Rows from block 2, named by matrix and row number. Rows with one number belong to one neuron. Each number is 128 + 24 x the weight over its row's rms, rounded and kept within 0 to 255. All counts start at 0. Numbers have three digits each. After the name is the row's rms in percent of the matrix's.
# fc1: MLP up (model.blocks.2.mlp.fc1.weight, 512x128), inputs 0-42
# fc2: MLP down (model.blocks.2.mlp.fc2.weight, 128x512, transposed), outputs 0-42
fc1.257 119:104102141146137115129096123135161159130106175153112223130116118126114130093097110145131161125114161124133134115182088162114144125
fc2.257 121:119148138111136139138129101108125127134123158127104101132154082110105141122123126134126165094185050122167148133156135179125125124
fc1.258 101:118099127157103097142125105106141144190119162141106130138141131151190091151109161108098139136167098123144169143116118154136105129
fc2.258 095:114107184115118155138157134099128157135114107113126155154116125114149115149177139099125065123148118128084144163131142083118063084
fc1.259 097:118161096187094119129161129160175146154145144116126109144154128146144125109113172101105143134111124110084141139128098180158128108
fc2.259 089:148120153144115129161145140098168130089124130092113145131064144118120120108120113142112127157106129113096191103126105107178126100
fc1.260 145:117127160137163124137084140152157113149111135102140130119134142147131134120182087125131160106084110128153105152103145142068155139
fc2.260 155:138151164100130160128040111169147123112127121121123145102131106125114094126159098124115157120162123135139113124133153127134151146
fc1.261 082:106115163146141102136128116120200133121137145152126133120069108111137148109166110095076118121132095125180151159103155141168137128
fc2.261 090:116133138091125136117146145124128120089106135123136104098086118082146176136119160116122111102115144112128167134134091103130128116
fc1.262 097:122123120152100095154123095141153124079161133123161112127150077121111102111120121129140119116124116115099099180119154156114183160
fc2.262 094:139134100106112123104173129110173133122114123131104137140112106148135161123139141155134130127139128117089112138130125077113108162
fc1.263 102:117136101142150160114108118129158072107133157151109141116124148148098108113088146110107114141150109159080095133154114107127194127
fc2.263 085:148120117137156167115131107144102160118149115121131072094126098129151116127137150163120177097175150158183140159130089132114189090
fc1.264 102:129075112115091114098130157138118117115118167134109102099128140158128130149101138185154134132141132090117119114125128086077109160
fc2.264 102:101168181130116111119099118101120136139169140127207140128142124160132168095162113091158134120135104141126126139121115160097118117
fc1.265 096:113163130084111104159086135170150099157156135130136162121133124128126148122118121094112123136139090137120127128114096151148079148
fc2.265 092:116105148151134137085155144089106133138167127131142145115136142147092152125177131155120114166144155155128111129140122121155100142
fc1.266 093:148115135136129139154143106105121130155115127135152145120159127139164148152147166120138143142152157124103154171148137173148090124
fc2.266 084:119161110118129099119132132169125136133171131104179125116150097118126156156111100113101098159105134116181124177156147071096111115
fc1.267 084:081098069126132130150137120154145122097122148085126123105111131090121116176121134105124095106102126094118090138096167081158167119
fc2.267 097:123152160093105128077175136104159133112150149147129167131135125139114124116116146188122153114136105099129148139135133145139162129
fc1.268 091:109113126127101132115118146156093125127101093175175155142137106124125118123087131127112102144111091169113110094089160118169133132
fc2.268 090:142132125123141142149159129119165113163133120149120141129132147102117140130152160142163112157112131120116137110121155111157149145
fc1.269 097:089113125086135127139092147110144114124123148117108173109129105133149114167115144146112067104137109150126130134113127156163129139
fc2.269 086:124142112132125123150114127092099133091153128078118122122089109086113168141079113103149111110141162116147130149145120147145114134
fc1.270 100:108119111111124115125122122146115141141094168144119119116114127144144143151128116136142091114124112092088128120130160106142096116
fc2.270 086:141100146131131120136141127091179129118163120125106134170142125125150141133139110111112099149128120123091099123109071127126119133
fc1.271 097:122120141107104106133117100158139121108155138136143128103138124121110125110130119175085158150116107142151146152106095116139117126
fc2.271 095:136139152172110127121135117059135136100128119154127155151128070129156132132135130074085088119120099121093142160131135104139126132
fc1.272 102:130124163178127125073130089123077120112098130131185114087140136129147140153091128133137153118140154123123173149124115151109109089
fc2.272 099:145096146111143106121116125107172128073100126115092143113111110112121159121139104128136115114160133187123125146129098106082138110
fc1.273 136:145141111108074127110090128157116085103099156154147133078118167139158137150135176132141154075118125120144099156111135146109159126
fc2.273 130:133175079155107128138121123110086117101138126145145119133133136112129149142152089095158080143182123120145133136136103144151098197
fc1.274 118:144105120131136116089144110124151078139108139172166141084160133145130134123105145113116130092126080108081121123147171121130129112
fc2.274 121:130117144149128164176131136153113079121140111102115097105130127211097149109121145176130114149110146150127173087154178138147102172
fc1.275 090:126088129074110156137139154168122086142123138141120166131106118093135127101125111166151127070124110179138142153105119116139133111
fc2.275 092:135175113149107132164138113099079134123144151149119141034127085137137123134119162138142143141136128121079110149148111130139114110
fc1.276 090:176160146100106150148161105119112109126127100162151156143124084112131117092117132132125132146146101149117132113137163105154142077
fc2.276 081:153087136107151103093109113120101119142143101115126114117117157083125141137125085110095153139108130147116170132123188198134158091
fc1.277 101:133117090169110095162148140092114130121133128142162132152094134135120130132154104148128123127117101158069125141111124113120104077
fc2.277 109:137120160120121143139158120067149120109128093129151109126140149178137155174129122086145090133121164105091137077109082113133129145
fc1.278 104:105186102154134173147097135148108108130222134149145142132121144101118150144169139090135110106136102128143101112085121150116120105
fc2.278 119:154179149099118100173150120133120145124095129157124153138104101099151154135123129117123102145125078171156143103150089117160105114
fc1.279 087:088117172109156136106119146146105111129133135133132137111104139120114143150131130117153092145131135140161136119111129152119128151
fc2.279 090:119161112131131125138159124106131168141137122125112115156096119121141150137133117117110107156160158128101118108131120124109113129
fc1.280 085:120177097181144136128166130147138149136122140122092105141150152122144175130091141159078087131134115115142162094115133121112058131
fc2.280 079:098121120077119114124117136133107111132098157188160116124160132113134129145105164109099154141083120130137142100123108150150087176
fc1.281 087:110128099149160149124125137097089085159220137125090134103126112146136142140137097144164135182154116164140088109132135109127112152
fc2.281 082:145149088144117095130117142173125142114145166138132131137099104107112140130099114117117110132148133118157143115153133123124128133
fc1.282 092:125124133157134126126118139166168148126166123107138124125120130088129118135132149142087126136163157146147117140109137162131103133
fc2.282 088:127134139068116143145144126111121117149087128129125135100086103106131130144131107128138139102138131129109128131135129131155124154
fc1.283 090:138143125167147144102114118093159120144157142122149100109112144112136120124092128142149121104113108153190133148158140124085091076
fc2.283 090:126116130165145151151109138170134154121126121158117103138132115110162124103166135136141140118113098111110130126150166133135119111
fc1.284 098:132141144111132128163159139165135116163132121134151130110090122119128139136126125164136090101127146127113117084157175126132181087
fc2.284 097:108116139108107125109125161137134136147109131103122102123146142079113127096140156115099197107125138153140146126140182116108170100
fc1.285 092:139128122131079120144104084102095141102151115124127147143128122131129108157114121169114094106134126106101146120104094098136134106
fc2.285 082:158053128102129054093103159113098118127129149127160129176148152112126140138107157116133152127141149129178109155143107170129114145
fc1.286 099:144124127095105143131140106134095128164092132125113159127124101119177118116133087128179112121070111121175094101147107161121107167
fc2.286 100:118117124162119163149129160141142099126159147107123147109094171176115120136118131142183132157076137118120109133109093100124156129
fc1.287 093:060108121159115116107140135171167137152093136127131124086138124190158124143104122143150092114157137128091176141134167125090106163
fc2.287 096:142088165136126109145094142079112131138131151167129144131125073132127146131166125117126163108142127109119130143148160107125115088
fc1.288 095:127139127162077179127123141142129118126216116150161096112083114124090122110133145088097128113078108125131146127112121132105129127
fc2.288 096:138141172124108109141145154162126106107115145118148153118107131161149104121129144109123118152095112124180150094130119134138167140
fc1.289 107:113109124098120183150095152121106098112145126111112096088100122095091128143131087168108149118153108152140139160119110190109109146
fc2.289 103:076103085127080073126122109138155125114117106112157165096125151145083142120131095083151154110149142140156092184120107104139139128
fc1.290 090:122148171092150142114113130078106103135106119163098130096136134150116134130117113169136141116132111079106159114137096175140186152
fc2.290 095:132101109121126115152082136138168146130101145094152130148148126150141153143132175157130123135086138115126137132125113082137122123
fc1.291 088:138082104121153094090084137166129129105141133130150188081143122170122151143143129153167126120090097115125139151138126147109114134
fc2.291 096:098129148133138100187118129083113163149144150107106129118144140140143191106148140085125160063162118156132120145106167125106109160
fc1.292 094:147127106143129143126126168119100121087123093148105117133125128125162119117116112076122081107105135120158102074131179085113115081
fc2.292 096:145113152159176160174137102074150123149132113105150105110121129142132144117126123144143153147123130110118111115121152108117161066
fc1.293 099:129157127136119125143175123072169145127101133123111108129060121120141133120117146080087109129165169120124130111116125149163139105
fc2.293 090:167094128119085134111076095146085122107128113129116141112155128119139139145147091185081128134122110125122130133147151107124121141
fc1.294 088:091111127113135144084144140099104136126145134136176146126146151095152133166131121111125113129129093085118128119135109151204139136
fc2.294 094:138146128101081113189120097115176146123136129135152114120112095123125100124109187155131137110108121117127132144132123087196130112
fc1.295 087:118156132100123118109096117121127130103092140130110126127184141099160130157148140142136096141189143157094097107119116159149121135
fc2.295 085:138152133135141137174165142145136122138154122146175149132094117138147194135123132107102131148093117148143138091148116124161141132
fc1.296 091:110108138136158134098116111161136156163130154115125096138145132142127141156127085108123091116122131082193120153126105156100111102
fc2.296 097:153145127164141125118120145132106156085139127141107171156091105115158138127174121123113160149109118081165156156123140117110145078
fc1.297 087:165152125099124092115126135071130103113142111156115110097142089133138177093163149153123123115097146117096104114131124162141167137
fc2.297 101:127131136083120157089128124162139130120130125140136139151152151124123145151084137146125159152100119118117105133124134093117126104
fc1.298 100:135180115104092125138095110146113110145111116116177116142147116084135119094126168125124077140165119133152108161120110140077176085
fc2.298 109:116096181109133135140144132097158107146140166152123139149101102094149147136163131141101139100147112175133130156135133132124150104
fc1.299 090:133101157119225127118118120154090117143113125140154109119118119116108127119144099151144123165148136069144135140109083132090083152
fc2.299 093:140125135152138138140091118125175128102143148114109127107160118172116104121127164089180122141145147117120166099101111119136091136
fc1.300 090:134084147129125141138137162138123098145129118105118145134117125123154132169151149094137150145157133103122114148125108122121094101
fc2.300 096:139140142180076139142156107156096160131160123080139147143128108102117118124111163128129123143160151114090115147130084138136085077
fc1.301 122:144144086107111155122140145120161111121107126112104139111110116116124126153099138137136144124107127127152114113119103148144177145
fc2.301 110:135107130120091105133140113105136128117095129141124161125140108151140144126127146135154138105162149156126105171139095091093105097
fc1.302 108:108101135139108103147132132124149144110155117140084143152124091093175093108129119130065090122113108149116134087139121125144103115
fc2.302 100:129137063096139159102116130135092129131131119112142122118110167141120120127144101109105161160132125170162167134118121133138105160
fc1.303 079:103141152118153172142100094084124144127141167122119116100118173112223130147119135136146145127141076122130125137142133112107146077
fc2.303 078:097117139144117114124109207155141091123121063105117099068154082095061115121136133097124144143126095098121148136112107115131125081
fc1.304 088:123139141133140154102120151158122122104125119130107165147111145150121110119153114135114130131139111073095084135135140146087164118
fc2.304 094:122091118141147120157131106103125114114140123136127097103124137158125111139084157142152138155136137120122065114121148128112142145
fc1.305 097:124130114188096112144113147124171125083141108148154150116138123126137146103100165098143142123128123142093174112127142120158125126
fc2.305 118:125145116117109105175121119077152117102111126116130091121126172129115124121140185129147156116172153126157128085110180105142094137
fc1.306 086:129124143117101118128177109121116114121122180155172123151152132138150124128141156104146139151118154154120133160118147143143208136
fc2.306 088:163135133103154129109108123141125139083152096140141148092129116126121108160082115118127115138123109150141169151151174112162175166
fc1.307 096:115167104173114089115139137138136159127115109125094118137124127130123116115109155145107105182135117111120082090151154151146120125
fc2.307 083:135113108108127122155173121073101116134119123137085132120123098110128134121150112085116140100142116103114117128133124110116127123
fc1.308 101:142132140128127102114147145144136177141099163113113119137082121142168127090113101158148118088150128145077126149110130071117110089
fc2.308 104:121092141097131112129126121117113123147138130156147141126172123129140117123118124083153148131149108109164125109114099084155145116
fc1.309 099:155122120121142145123119172121132087081098180056160152165126091096197117118119108123114140190152130135127129108112119160149134109
fc2.309 099:116125115112114098134080114142123137092130085101104165159142154124054118136099093123127152105103120148182065159137117163142112154
fc1.310 112:136126178144153150139117125103132106132120158127155159072148163133126118104155162101127113123153112144117163138097091163120148104
fc2.310 091:150110050132141126135164109148116125168152131130126106137096121097139109166180109104168125144139134164130119189144094094118164139
fc1.311 103:121144127124150135126126152127141089158147121105141129113150143132120133152170139136165123113138099145097091129109128108153124105
fc2.311 109:131130151132156122131124152144089140131172132142102151157111078092126156146135129107135094144142129140097118133137136099052165084
fc1.312 098:140118114143170086171124132137075109135133127093116138131103136124114125124168051119143090113112133102174128104145131122105131118
fc2.312 099:120165152145143178161138126126147129091099119135088134158118113118156102125122134145145113139155118184121106142126107138072106109
fc1.313 082:102158110111127109175110133168076118103138086134134134120106154167095130150101135157113072164084124125106160128180099155102162144
fc2.313 086:117106137089099107082123161133137143160147169134088125149185137105112124113107133119143104121076168083170133157107134126111124134
fc1.314 118:125103100114170127080140093124131145119112119085111110105102110103125126107160119085123126116147117100093134143150088165076135114
fc2.314 102:128143197107154144148133112078085145113160110121144138132103140142125135132143124122110154144124109127079145122135180112138164120
fc1.315 111:118115123145109098121139109166126124120125116137147124106129174121139116152115126165115079165174132101147107067107106120104082170
fc2.315 104:131092101106138119086112148113107127120109109177093138151150169109111123114109170102164123128103120129182140105098150144099087114
fc1.316 078:095130160127124080145110154135109115155108153126142157100126140089120120147129146139131166092126119128145095168142100119131127142
fc2.316 070:160131107120135111086125127115112164091145074162130134129118076112088095117107113110146092109160127137141080164136091160155188144
fc1.317 117:101093088141131102123111102140156114138129110122135142104119128136122104124136093162157105124163114115150109134138109134161152089
fc2.317 106:147131132116141081128175106163125135126099128125148124033130127109137145141150108165140129117131131124127089095125143107161120113
fc1.318 133:143115097101176121153103126130151101155116134142136106104117146115131118138148122113144144134177123141097129122114112125095163150
fc2.318 132:123157152130082148117105117119128125108123141132102133124138131126129097156145132142146101146147140113122114134145117150087102128
fc1.319 098:149126144145134130123161118191135075172162126119127135081114113156145130118159133129156106149146125068109124159105139162140143111
fc2.319 108:128070110129152097108121142144109151178095116100172141159163134125124114167095105122173153155133139089178114133132177120158141118
fc1.320 095:162133125114137113127212094110139126174122161152166165150082116105124144141125116126128098088159114117098134149122136100122084076
fc2.320 105:146162110128131141139144119166118100138108115118144106092118073120153148132108117111118137152098125181138114131128084119118103086
fc1.321 097:137154120143122104124124121138136140108102151086138163118140081094074121123139125121127124124149158122100132099141112142145127128
fc2.321 103:138158136137105073114148114139124128175112130110099164152161135168153096145129150130149151111119132110163117131139115167127131149
fc1.322 085:119109141127120141162097128104116098137096136194136154133107101122084111099161108121125097113075074135116118144103150136137121152
fc2.322 074:112139137118115131142160119134126116139093110115161086099081175126153126113088151107115170112068138153148127139124167134120118113
fc1.323 101:136099127084140115144153094112176122147076133130129156052137095140137116159141138115079145118118119100112153129123104121145129139
fc2.323 103:142131122178105124123162115136165157162089105072152128145147139138146107124127095140154132123106139148157114129147120138140100100
fc1.324 151:145070131125133130145183112153108103139178180105114133119109120089164109117143148118123130153114123144158119099145152125151133188
fc2.324 130:146060149133115135124128132096132111125152149137119115117131115131169154139124070035179137106147137129139117144130155113097119121
fc1.325 072:137125128114148172175148143108135164163134135110135161125099123126103139163150094099163155174104079157149130141149156163115101149
fc2.325 075:118100139175162158107100110126103145137159134102111141130127115116108086142113175143148117143147106115139088131166109118080097121
fc1.326 079:148143132142098124137114121184095128122142143154165122103126117126152135104097121054079141134149129116105129146130132117124116155
fc2.326 081:135114124114108198095123120100138136133118149102077146128157161129105114155141150177134118147137148111146112132122132152154080162
fc1.327 087:146110163115097135173159182134124101146121112140103103085127120133133146105154146130193159074153125135111130093106097132115158112
fc2.327 086:135151099160113128119112150139073131158138109076177105091158084099144099131130144110146151119135135067129142105152124119114112169
fc1.328 095:147110130130159153110136136083140115116114116151125146097092107109150128136109139142162123111140146121126129111105141104157140158
fc2.328 100:130127128112163110150185089134115119184147106102126112147158129148133168126160162143161130108122142155144152145128167155131140153
fc1.329 109:188118114178172125156112089111104074104152099156124160129105147135108152083128146097142107082148106132097137136129111130112096136
fc2.329 122:115129123136117111084139154138132155131127147081161115140143189129140160085167121139138152150131123112156163093142156109118168087
fc1.330 080:136113087134134132136096095135151063098086133164103119102189132109116114113146147083152112109134101114157132127126101136148142166
fc2.330 091:099133128126140163150114099140107077140088132125136133119121099108116149108134114126147134113120156141125090137162103142118093139
fc1.331 100:147157126176141199149131162119136108122062148114161142125122130113153112112088122114140110084118130130146113161120126133139164118
fc2.331 082:137150136095152135091117148125116111093149117158161123102140129175125109148144128127124159109107118096125070124127194129091100110
fc1.332 091:182105114123141130096112112131118132145120135170119042070125101131138152126100093166112111090133128128164147109167127117086122121
fc2.332 096:104134118151136149150117115155098148113136105117122068155141166151156146134120123110124157179132122090107142135119134126124106154
fc1.333 110:114116131117115125149167126106134119147156135137134146133115122130138135138097141098117121141134125152107150097131115093113138133
fc2.333 121:115115131117140118094205129139141147143117134119156120140149136126145114123101118176133124133133146163110163066130087133098113160
fc1.334 106:116145121114120130115096131108120102149104094109142163085133127135147126138109187108138110172135120139127153118074135110100131089
fc2.334 105:131119108130109135110099190164128132086127150195142092112148120108108110137156153146100104184110166119116104133164090107096131113
fc1.335 090:161138082148120130108105140139146077111134129145087111125128107101127142130142107122069142062134134106143139105109148138145117097
fc2.335 093:134126182097132122128128130108091107127126124146136165169147150131118129163160089159105150128085135120147168095124135105135153169
fc1.336 096:107118127213095161129143153091125135130126162116141136145129115121146133130139137094142103125128110112133134158108125106157104113
fc2.336 086:120126114104133078129135150176167130118137151109148112114116086128139110116141126119130162134087149104123110170120107159140143137
fc1.337 106:105118107121122123098139185113137114101107133080101145105091099150119135127146111142127183133186119147139138088121110093093105125
fc2.337 113:136076193112157110146142137097154123132118132165135144125088121163116146118121153099130065157138104103090148090132100150086150103
fc1.338 093:143170111131123158119186123087098139137095135153116125156097123111141126134161080083147137149110130113092130142145138134146116075
fc2.338 089:143106119111130096124084119111172115130139125120121128108172096136137130128093167118155139074114136131142094142127107095176117061
fc1.339 091:126114068082120138168092149150115118108121118135100149128145082068138103120144137130124118123123147123147107110155105096129129135
fc2.339 103:130143118125117131160154114142104142109132138147090146137156140154108116132170144138153139157141125107124144130110143177164124128
fc1.340 091:098119143110141098140108138147127196122102104077094166101132122112191106067094118133156116167114156090172089113126163129106145134
fc2.340 103:145134125180106167146126116141118101115157132076159142099115182151110086074164111144146141149111126142091126119127134112091127122
fc1.341 098:168094135092130122117129150189174130148130114156151119136128113110150120129167143160160111144131125110164135140143106101116115149
fc2.341 094:111149132143142106136106156133121128148111127074067148154159164103102140097108102123216132151138152151142143117150103151110126168
fc1.342 103:132137128147114123067136121161145095145143126092089103095114109125110142117104128133142140130178139080144139102109143125133127150
fc2.342 112:134108117114104072179122151089157157167146129098132130156119138129131112140170131147158147135163129083138122107138155153147135157
fc1.343 090:154152143125120115138101162133161096103148148131122124120119110134143110133162126116121135096155144168147141102110119139172141119
fc2.343 111:125144122143111174125125117118138126097104138122100121141108134105130175123084124144139101125108137094103130095126148081150155099
fc1.344 103:116131118160109157184117126136109120138125139114113116094130085143139126164133100153176178198124106145129114097113194138126098143
fc2.344 112:113125154078127095087100119130158135115129134125149135136121177126107160129123162113180082142108125078146121076101160105119119120
fc1.345 092:101179161111119167133070158122112106151144109117151138124116113128131085138134096116135153127130105131146132099102134105118161124
fc2.345 082:109071110127162124122154130137096131106160123187122162143154138103123123124127129125137092153116112129117157099112132137120110144
fc1.346 076:166148111137145119150117083124103095095171096148112146123074123081150165155132118167118106137139148162090126153110128172102120150
fc2.346 083:135118124142129125083140121090144115081117131080121147126143119181106160138100114131079107094150136116158167124118137102072110129
fc1.347 107:114094110129134113100155176131094142095154172073146115128090133161107114166174170098108143145142139110126150139129127169128186136
fc2.347 097:112157137156172134091142122159137118127145133135152124169095185118109153097118091199107130161141127118106133083113151113136093116
fc1.348 092:088120141110138128143137156089141138106125148106120141084174097106170124127161113145112182134092139105146095129100116120080140111
fc2.348 104:119147141149164123115082132121152147119154160108143171161136187112112117063126170076148130147133111149117167139140124115089090106
fc1.349 114:101140094105134144121138113123140158137090113113148193154122112147145107118130158114138071172121167148139176155075133119087137132
fc2.349 126:108133151108105122114135150166117150120084105146174062168161143126137147158138160167123122143115144111108120125121158101128139125
fc1.350 078:146100141114113098083143103110133112142131125125079134130090131119099129153131125097134094090111168112123160143093131177177106141
fc2.350 073:136130099125118116164151108122088147117144140123151114101171125156117118159132113136107134091162120139152128140135138091196140149
fc1.351 098:135113112101139132148124159159096162126129141095159097118094108135125098132067119158151141144101125093114145145093139123126104091
fc2.351 095:117162131149101105111146159095159131133122128094126142112142107096140111151143149105156110151140135118177140103165181104138082140
fc1.352 128:169080052147127115111090118117102131149131141116092102127143083160146127125095101107137132156078126078099100182144146138134099160
fc2.352 121:122116104130087164106126143133128159130153127131107129131146090122127152120144079136118087113141130091105152118154118096099169102
fc1.353 083:072129123104147150127123080111147050106133199188159112146158105104166148103088130127097099138129114130140135126135115135122120112
fc2.353 090:219139135124123098131165178123110194137124067153095073141135150144091102106131126105139130129107155105140121128137107122146099142
fc1.354 090:120134074175131105132151142114084122151108101158114154145134101170126121124150097139111149096115119152103109127132120123122134094
fc2.354 083:109119208115118175095118111131174142101140098135132123133182167147145154124088113103114128136107124177129137128116130106142137107
fc1.355 106:158163125128142164128096083115128120121110143134122186090125132128083132084127112141135131107148109137114118131125132118125147123
fc2.355 101:115118144142101185125144169117096135131125148126102177143145095132155150102113150116116192123150132154179125134110128167131117125
fc1.356 110:099104149158099117133116167112116129141118126170121125158113140106127117110089165118154089092138083149121140113136113157150136136
fc2.356 113:090146162141119124106147127112144157124126142101164137158130159135128120141127117100143124118145136130091117086147137171101119075
fc1.357 100:124124167128122095113126116114112114142101138123183130138113140185103101109091127135145124100110118143109123145112139114115127144
fc2.357 095:124148092131128143079116112124121130145136128126102105124098128146128122133102136133146124124117137153151152107118122165117080145
fc1.358 094:129152123135141119127112139140077092084122108152093163086153164132133126095119122126064104105103092117137123148180084156116169159
fc2.358 099:110135123114133119134110173121173110098167087099127122124134096131145133182124127129122141121116126089095155155193094122139207153
fc1.359 093:129141120131109161170113096132120114134116141144152114118142141124144131128092126119111160156137153134096119166109100124137130108
fc2.359 107:138134158128102110125126122158071148155136139124118150135159137122144118140135146148096124107118112169120098147107109136121089120
fc1.360 097:152114110118133125155133109115119085114135138133141137062117148117145122080126153112132169097155074128096088134126141130145164113
fc2.360 096:155143148106134118105105140163160096165116118145146116121109121136133160126113138156120048119149137096149099159131114151165136097
fc1.361 094:120108135145148117091059140127151135136114126123107154112105121165162125101153103134122069100092092089134105121180105130116122143
fc2.361 088:127159163116159135154138117159116142104137119111108095123140138167148120120119111125097121111130140127108164118129119100166155159
fc1.362 092:112126134154131158117128117124130118104128149083133116190142125122143136114162147114138115135135123106143144119114102126130209120
fc2.362 090:119103166126154141111101129130098143112119125152136121107155139161116170137137126118168128148155112172111133100157160102148143088
fc1.363 113:104103115162102083163130145136107142104163090147172149098092103169139124135139169128144121099137111103104159156143166107155117123
fc2.363 105:130119132110124127120103124085132140101106131145162138102091172121176124100141149167131133138172090130140131088112125157123142176
fc1.364 095:105154094098114110129130111144097119162037146125088149131160141147168113154076107103146126107121139140165141111113104133157153127
fc2.364 089:138101129157099095147139108135133125098116145130136116106135181132135094109127157137183119121157132168141150170100085137162122123
fc1.365 091:113121119158103162145110184173096116098175123136117120133125137113109125131076167091127116098085141142086134109121138142145139151
fc2.365 097:142125153174143087109192121165152132130119121124128155123171123106118130127142111159203114127092128142123137069129118125121126149
fc1.366 126:092131114081105128145117170182112129136114121104132140127133091153110124184117136137166116133119117112144111131127142127090102130
fc2.366 127:147154089091103131110107110152111142148142123143101126114163133130153146077137105138131147099119118139128136132170161136163143174
fc1.367 191:129145094110138139124104152137160097109145136135165096096101101145144115118183172148146146143112136102119086125116143084146129156
fc2.367 183:129162152174131111145147125089167139083139129129133135123097110118141123118141132137069092136121110136120121121135113154165180136
fc1.368 095:116158088144129146117121145088099141083110128148113159159133117137121125160147127135116143169141130154154074131147160110096128106
fc2.368 089:133100136092166140147131133159166128115140141104182162160074153152129117135154136122129124145091141135107098140105137125093125110
fc1.369 122:113152080159166047116120152105105156098133090148110149131125066131142113109150138126119128146101111164112126108173112110133146125
fc2.369 117:141105133098089168143138128114139133088116119116137116101107094135131130119184105125146107139117130148147104104146191065095074099
fc1.370 115:132134098161154117131127112095134122150133132119158120097089139145130135127165149094113102095134129136129176142142101167135152127
fc2.370 120:123139102090136129158105139139144125108124140149112146134115098159139129138068134154117144093098130096134109117140097100072162120
fc1.371 106:109152129097107108140143089169154158128129100132156111145131155116119125098130130107073094063128115138114145141169128131123091104
fc2.371 088:138101091140117186139079126131096129125141151118132076098138125114184119135095075138093111119105146173153136146135123135128091142
fc1.372 093:115102138111167132095133107142087123129109138134121129133148114137107121122115124103151152176122103102170136133111144131103152099
fc2.372 073:157120111149160176117129120134134132115124125149145094131137149092190086114116158109137117163157108147149158166150138111134125116
fc1.373 090:185129128115132107120122145112174109143147164132100117138124155101159147134135176113168071098093145133148138142127096085099152115
fc2.373 102:103148114157124104152136133143110136096150114137142117100135152195099126108140073114128156141142124141106121149120158098138143145
fc1.374 103:111168150146174119072069085129125163085128095142125147107145098135110133096149142154120128151141105129139139124155127176127167139
fc2.374 101:124125137091125168190147125117161127138119130154110129120134104137112170150098125185118076125147138127115153135149076123162166105
fc1.375 130:107161112121150152134125171143131154150099106077146130124110142126140127149104127158139120141130107113137136091077132082133141145
fc2.375 116:106091097128130160113163132156144131124108085117126087113148127124137131135102138116081180091136146155175128150083108075149157118
fc1.376 088:140106153121134167173137149111132129119122128144132130099156128138139135100165161149154111133202114151103125172142114182128110133
fc2.376 078:109154138119163134110132124152156121127113129104176130154137137136125144119128054129145141161146154163177144188106100137094151103
fc1.377 098:101100123134111104123105138127111120172129133079110131150143126107125133140102127106139135155122139171154115124115057142167124108
fc2.377 100:124130143132121131130095132162132112163098137123106149075111110140121168125114137118082112137108131132119155161119045125175150078
fc1.378 089:122085101144137115110111091125096137111156143157126148104135120149168128123155100172110135091122108107104153126128058138143090166
fc2.378 100:149182089100146116184129124137121109154155138150102123111121140102100113105117155119122130130141138126124151117146098123138134147
fc1.379 097:137136138113103121131133130127110143136095098135158157182146117136120118103098128162135108143125103132193167119139124141110097118
fc2.379 100:096107091130163138137124121166205137138120124132119105126131148152146115109158160141142127123134141146099133165157139135121113155
fc1.380 082:162132115155123096157123099117098139142081110102133113159118145147116120091182118124147115121136121133153186142133133133124117115
fc2.380 092:140095155136065161157136132124143141149092140090114152158121138111109115096149110133126076115121115146105141160139123127149093132
fc1.381 105:176178146162137082119147133105088155146082162108195104148105122146163124117197135129153106113110162135131139103117104124139099096
fc2.381 087:133092101133156101115134114134131117134160139132169122109138144111122093130141125148169181100142121116166139181128119162163129137
fc1.382 118:112144106142122113128096171179105128121112103062127128132093155142132129172131122122137136137147117152152114127164133091118131084
fc2.382 116:131108109122111160109128112141127150142143138184140151133140131141116117103089125135107146151121126126152099135156150067125142141
fc1.383 121:094085097147127139130166128164144182101103152111142131109143143140146130129160115098091098125131160115133154108111114158087099141
fc2.383 122:107136174120159152115159125096124145135122103140135120120095169132092140156104164122124150166120104163109161115127187136107150076
fc1.384 092:132140171122099123130142117137132120143178135124141111104124099121154123104087143113143096151114128162161147149167059134147150160
fc2.384 095:141114172122126103118103121106108130117148122128092132126141084097134100123183089132126129100121127118130133148132116100125174150
fc1.385 088:145105154143148150116131137116125104113107102124135156120097100125104080099143102115137167151120075133111125112118143104096170109
fc2.385 083:127104111124150132150160125139114116126138108140092129108141164125110088108123127158151095150152140100111162106110123188104115126
fc1.386 103:084093091156129129143090121135143140106067088157112164111095149163108107124136158087095131136150107157107162135176124131131083125
fc2.386 107:124163142124101105162139134119167132176098082096143132139186097138124122122143104142156137152125132104148136098150190130151111150
fc1.387 098:129116093129166164091167123109116101178125125101164151125152154112139125113122114105140091093107128126091159138094102130096191129
fc2.387 102:141114153108128159128128137105149148130136123164104137116133107116130172159188160119113131157130125163137131127136172095140169136
fc1.388 100:061144073154150102149108110081159170126111116138173165130166128132163113105146117115124129143127065131074113126131143145103099143
fc2.388 121:093105157119105118110135133104149132138120126107159102175117108113121167172139144154119076109111153093159099143102151116170150136
fc1.389 100:141120106103159093099134095157141128189108155107056131122105132120163121131148098121133144137178148088120149137119138139140076140
fc2.389 086:121164137161128109117123142127112129096128111126117137131177120120133103111142196123186100161124108167142151114147117138139070117
fc1.390 097:113139165131136131067150122132149125106133123171150132098137107111109128113151098110140116124116117097104162141127139108168153127
fc2.390 094:135122120116122137193099149147155124174123138141122125108119109151153102152123156162150113145162118139163114131121118126137150094
fc1.391 096:147145133167116142122085109119128121090121105167126157142115102131121103152081164118114080139106105125115115122098175116134148092
fc2.391 084:147161133101126103134200128099122128082168117130114112128160146142116111122141149124154161117117131118151140137104170097139122137
fc1.392 083:126109130132129132072100167122140092137112135110086098129130156127103119114145092132176157141110150108165098121126140089141126140
fc2.392 091:119137143161108161155148119105103109163162105108090084123124125065118140125137158162161152148117160145137110151112135147145122129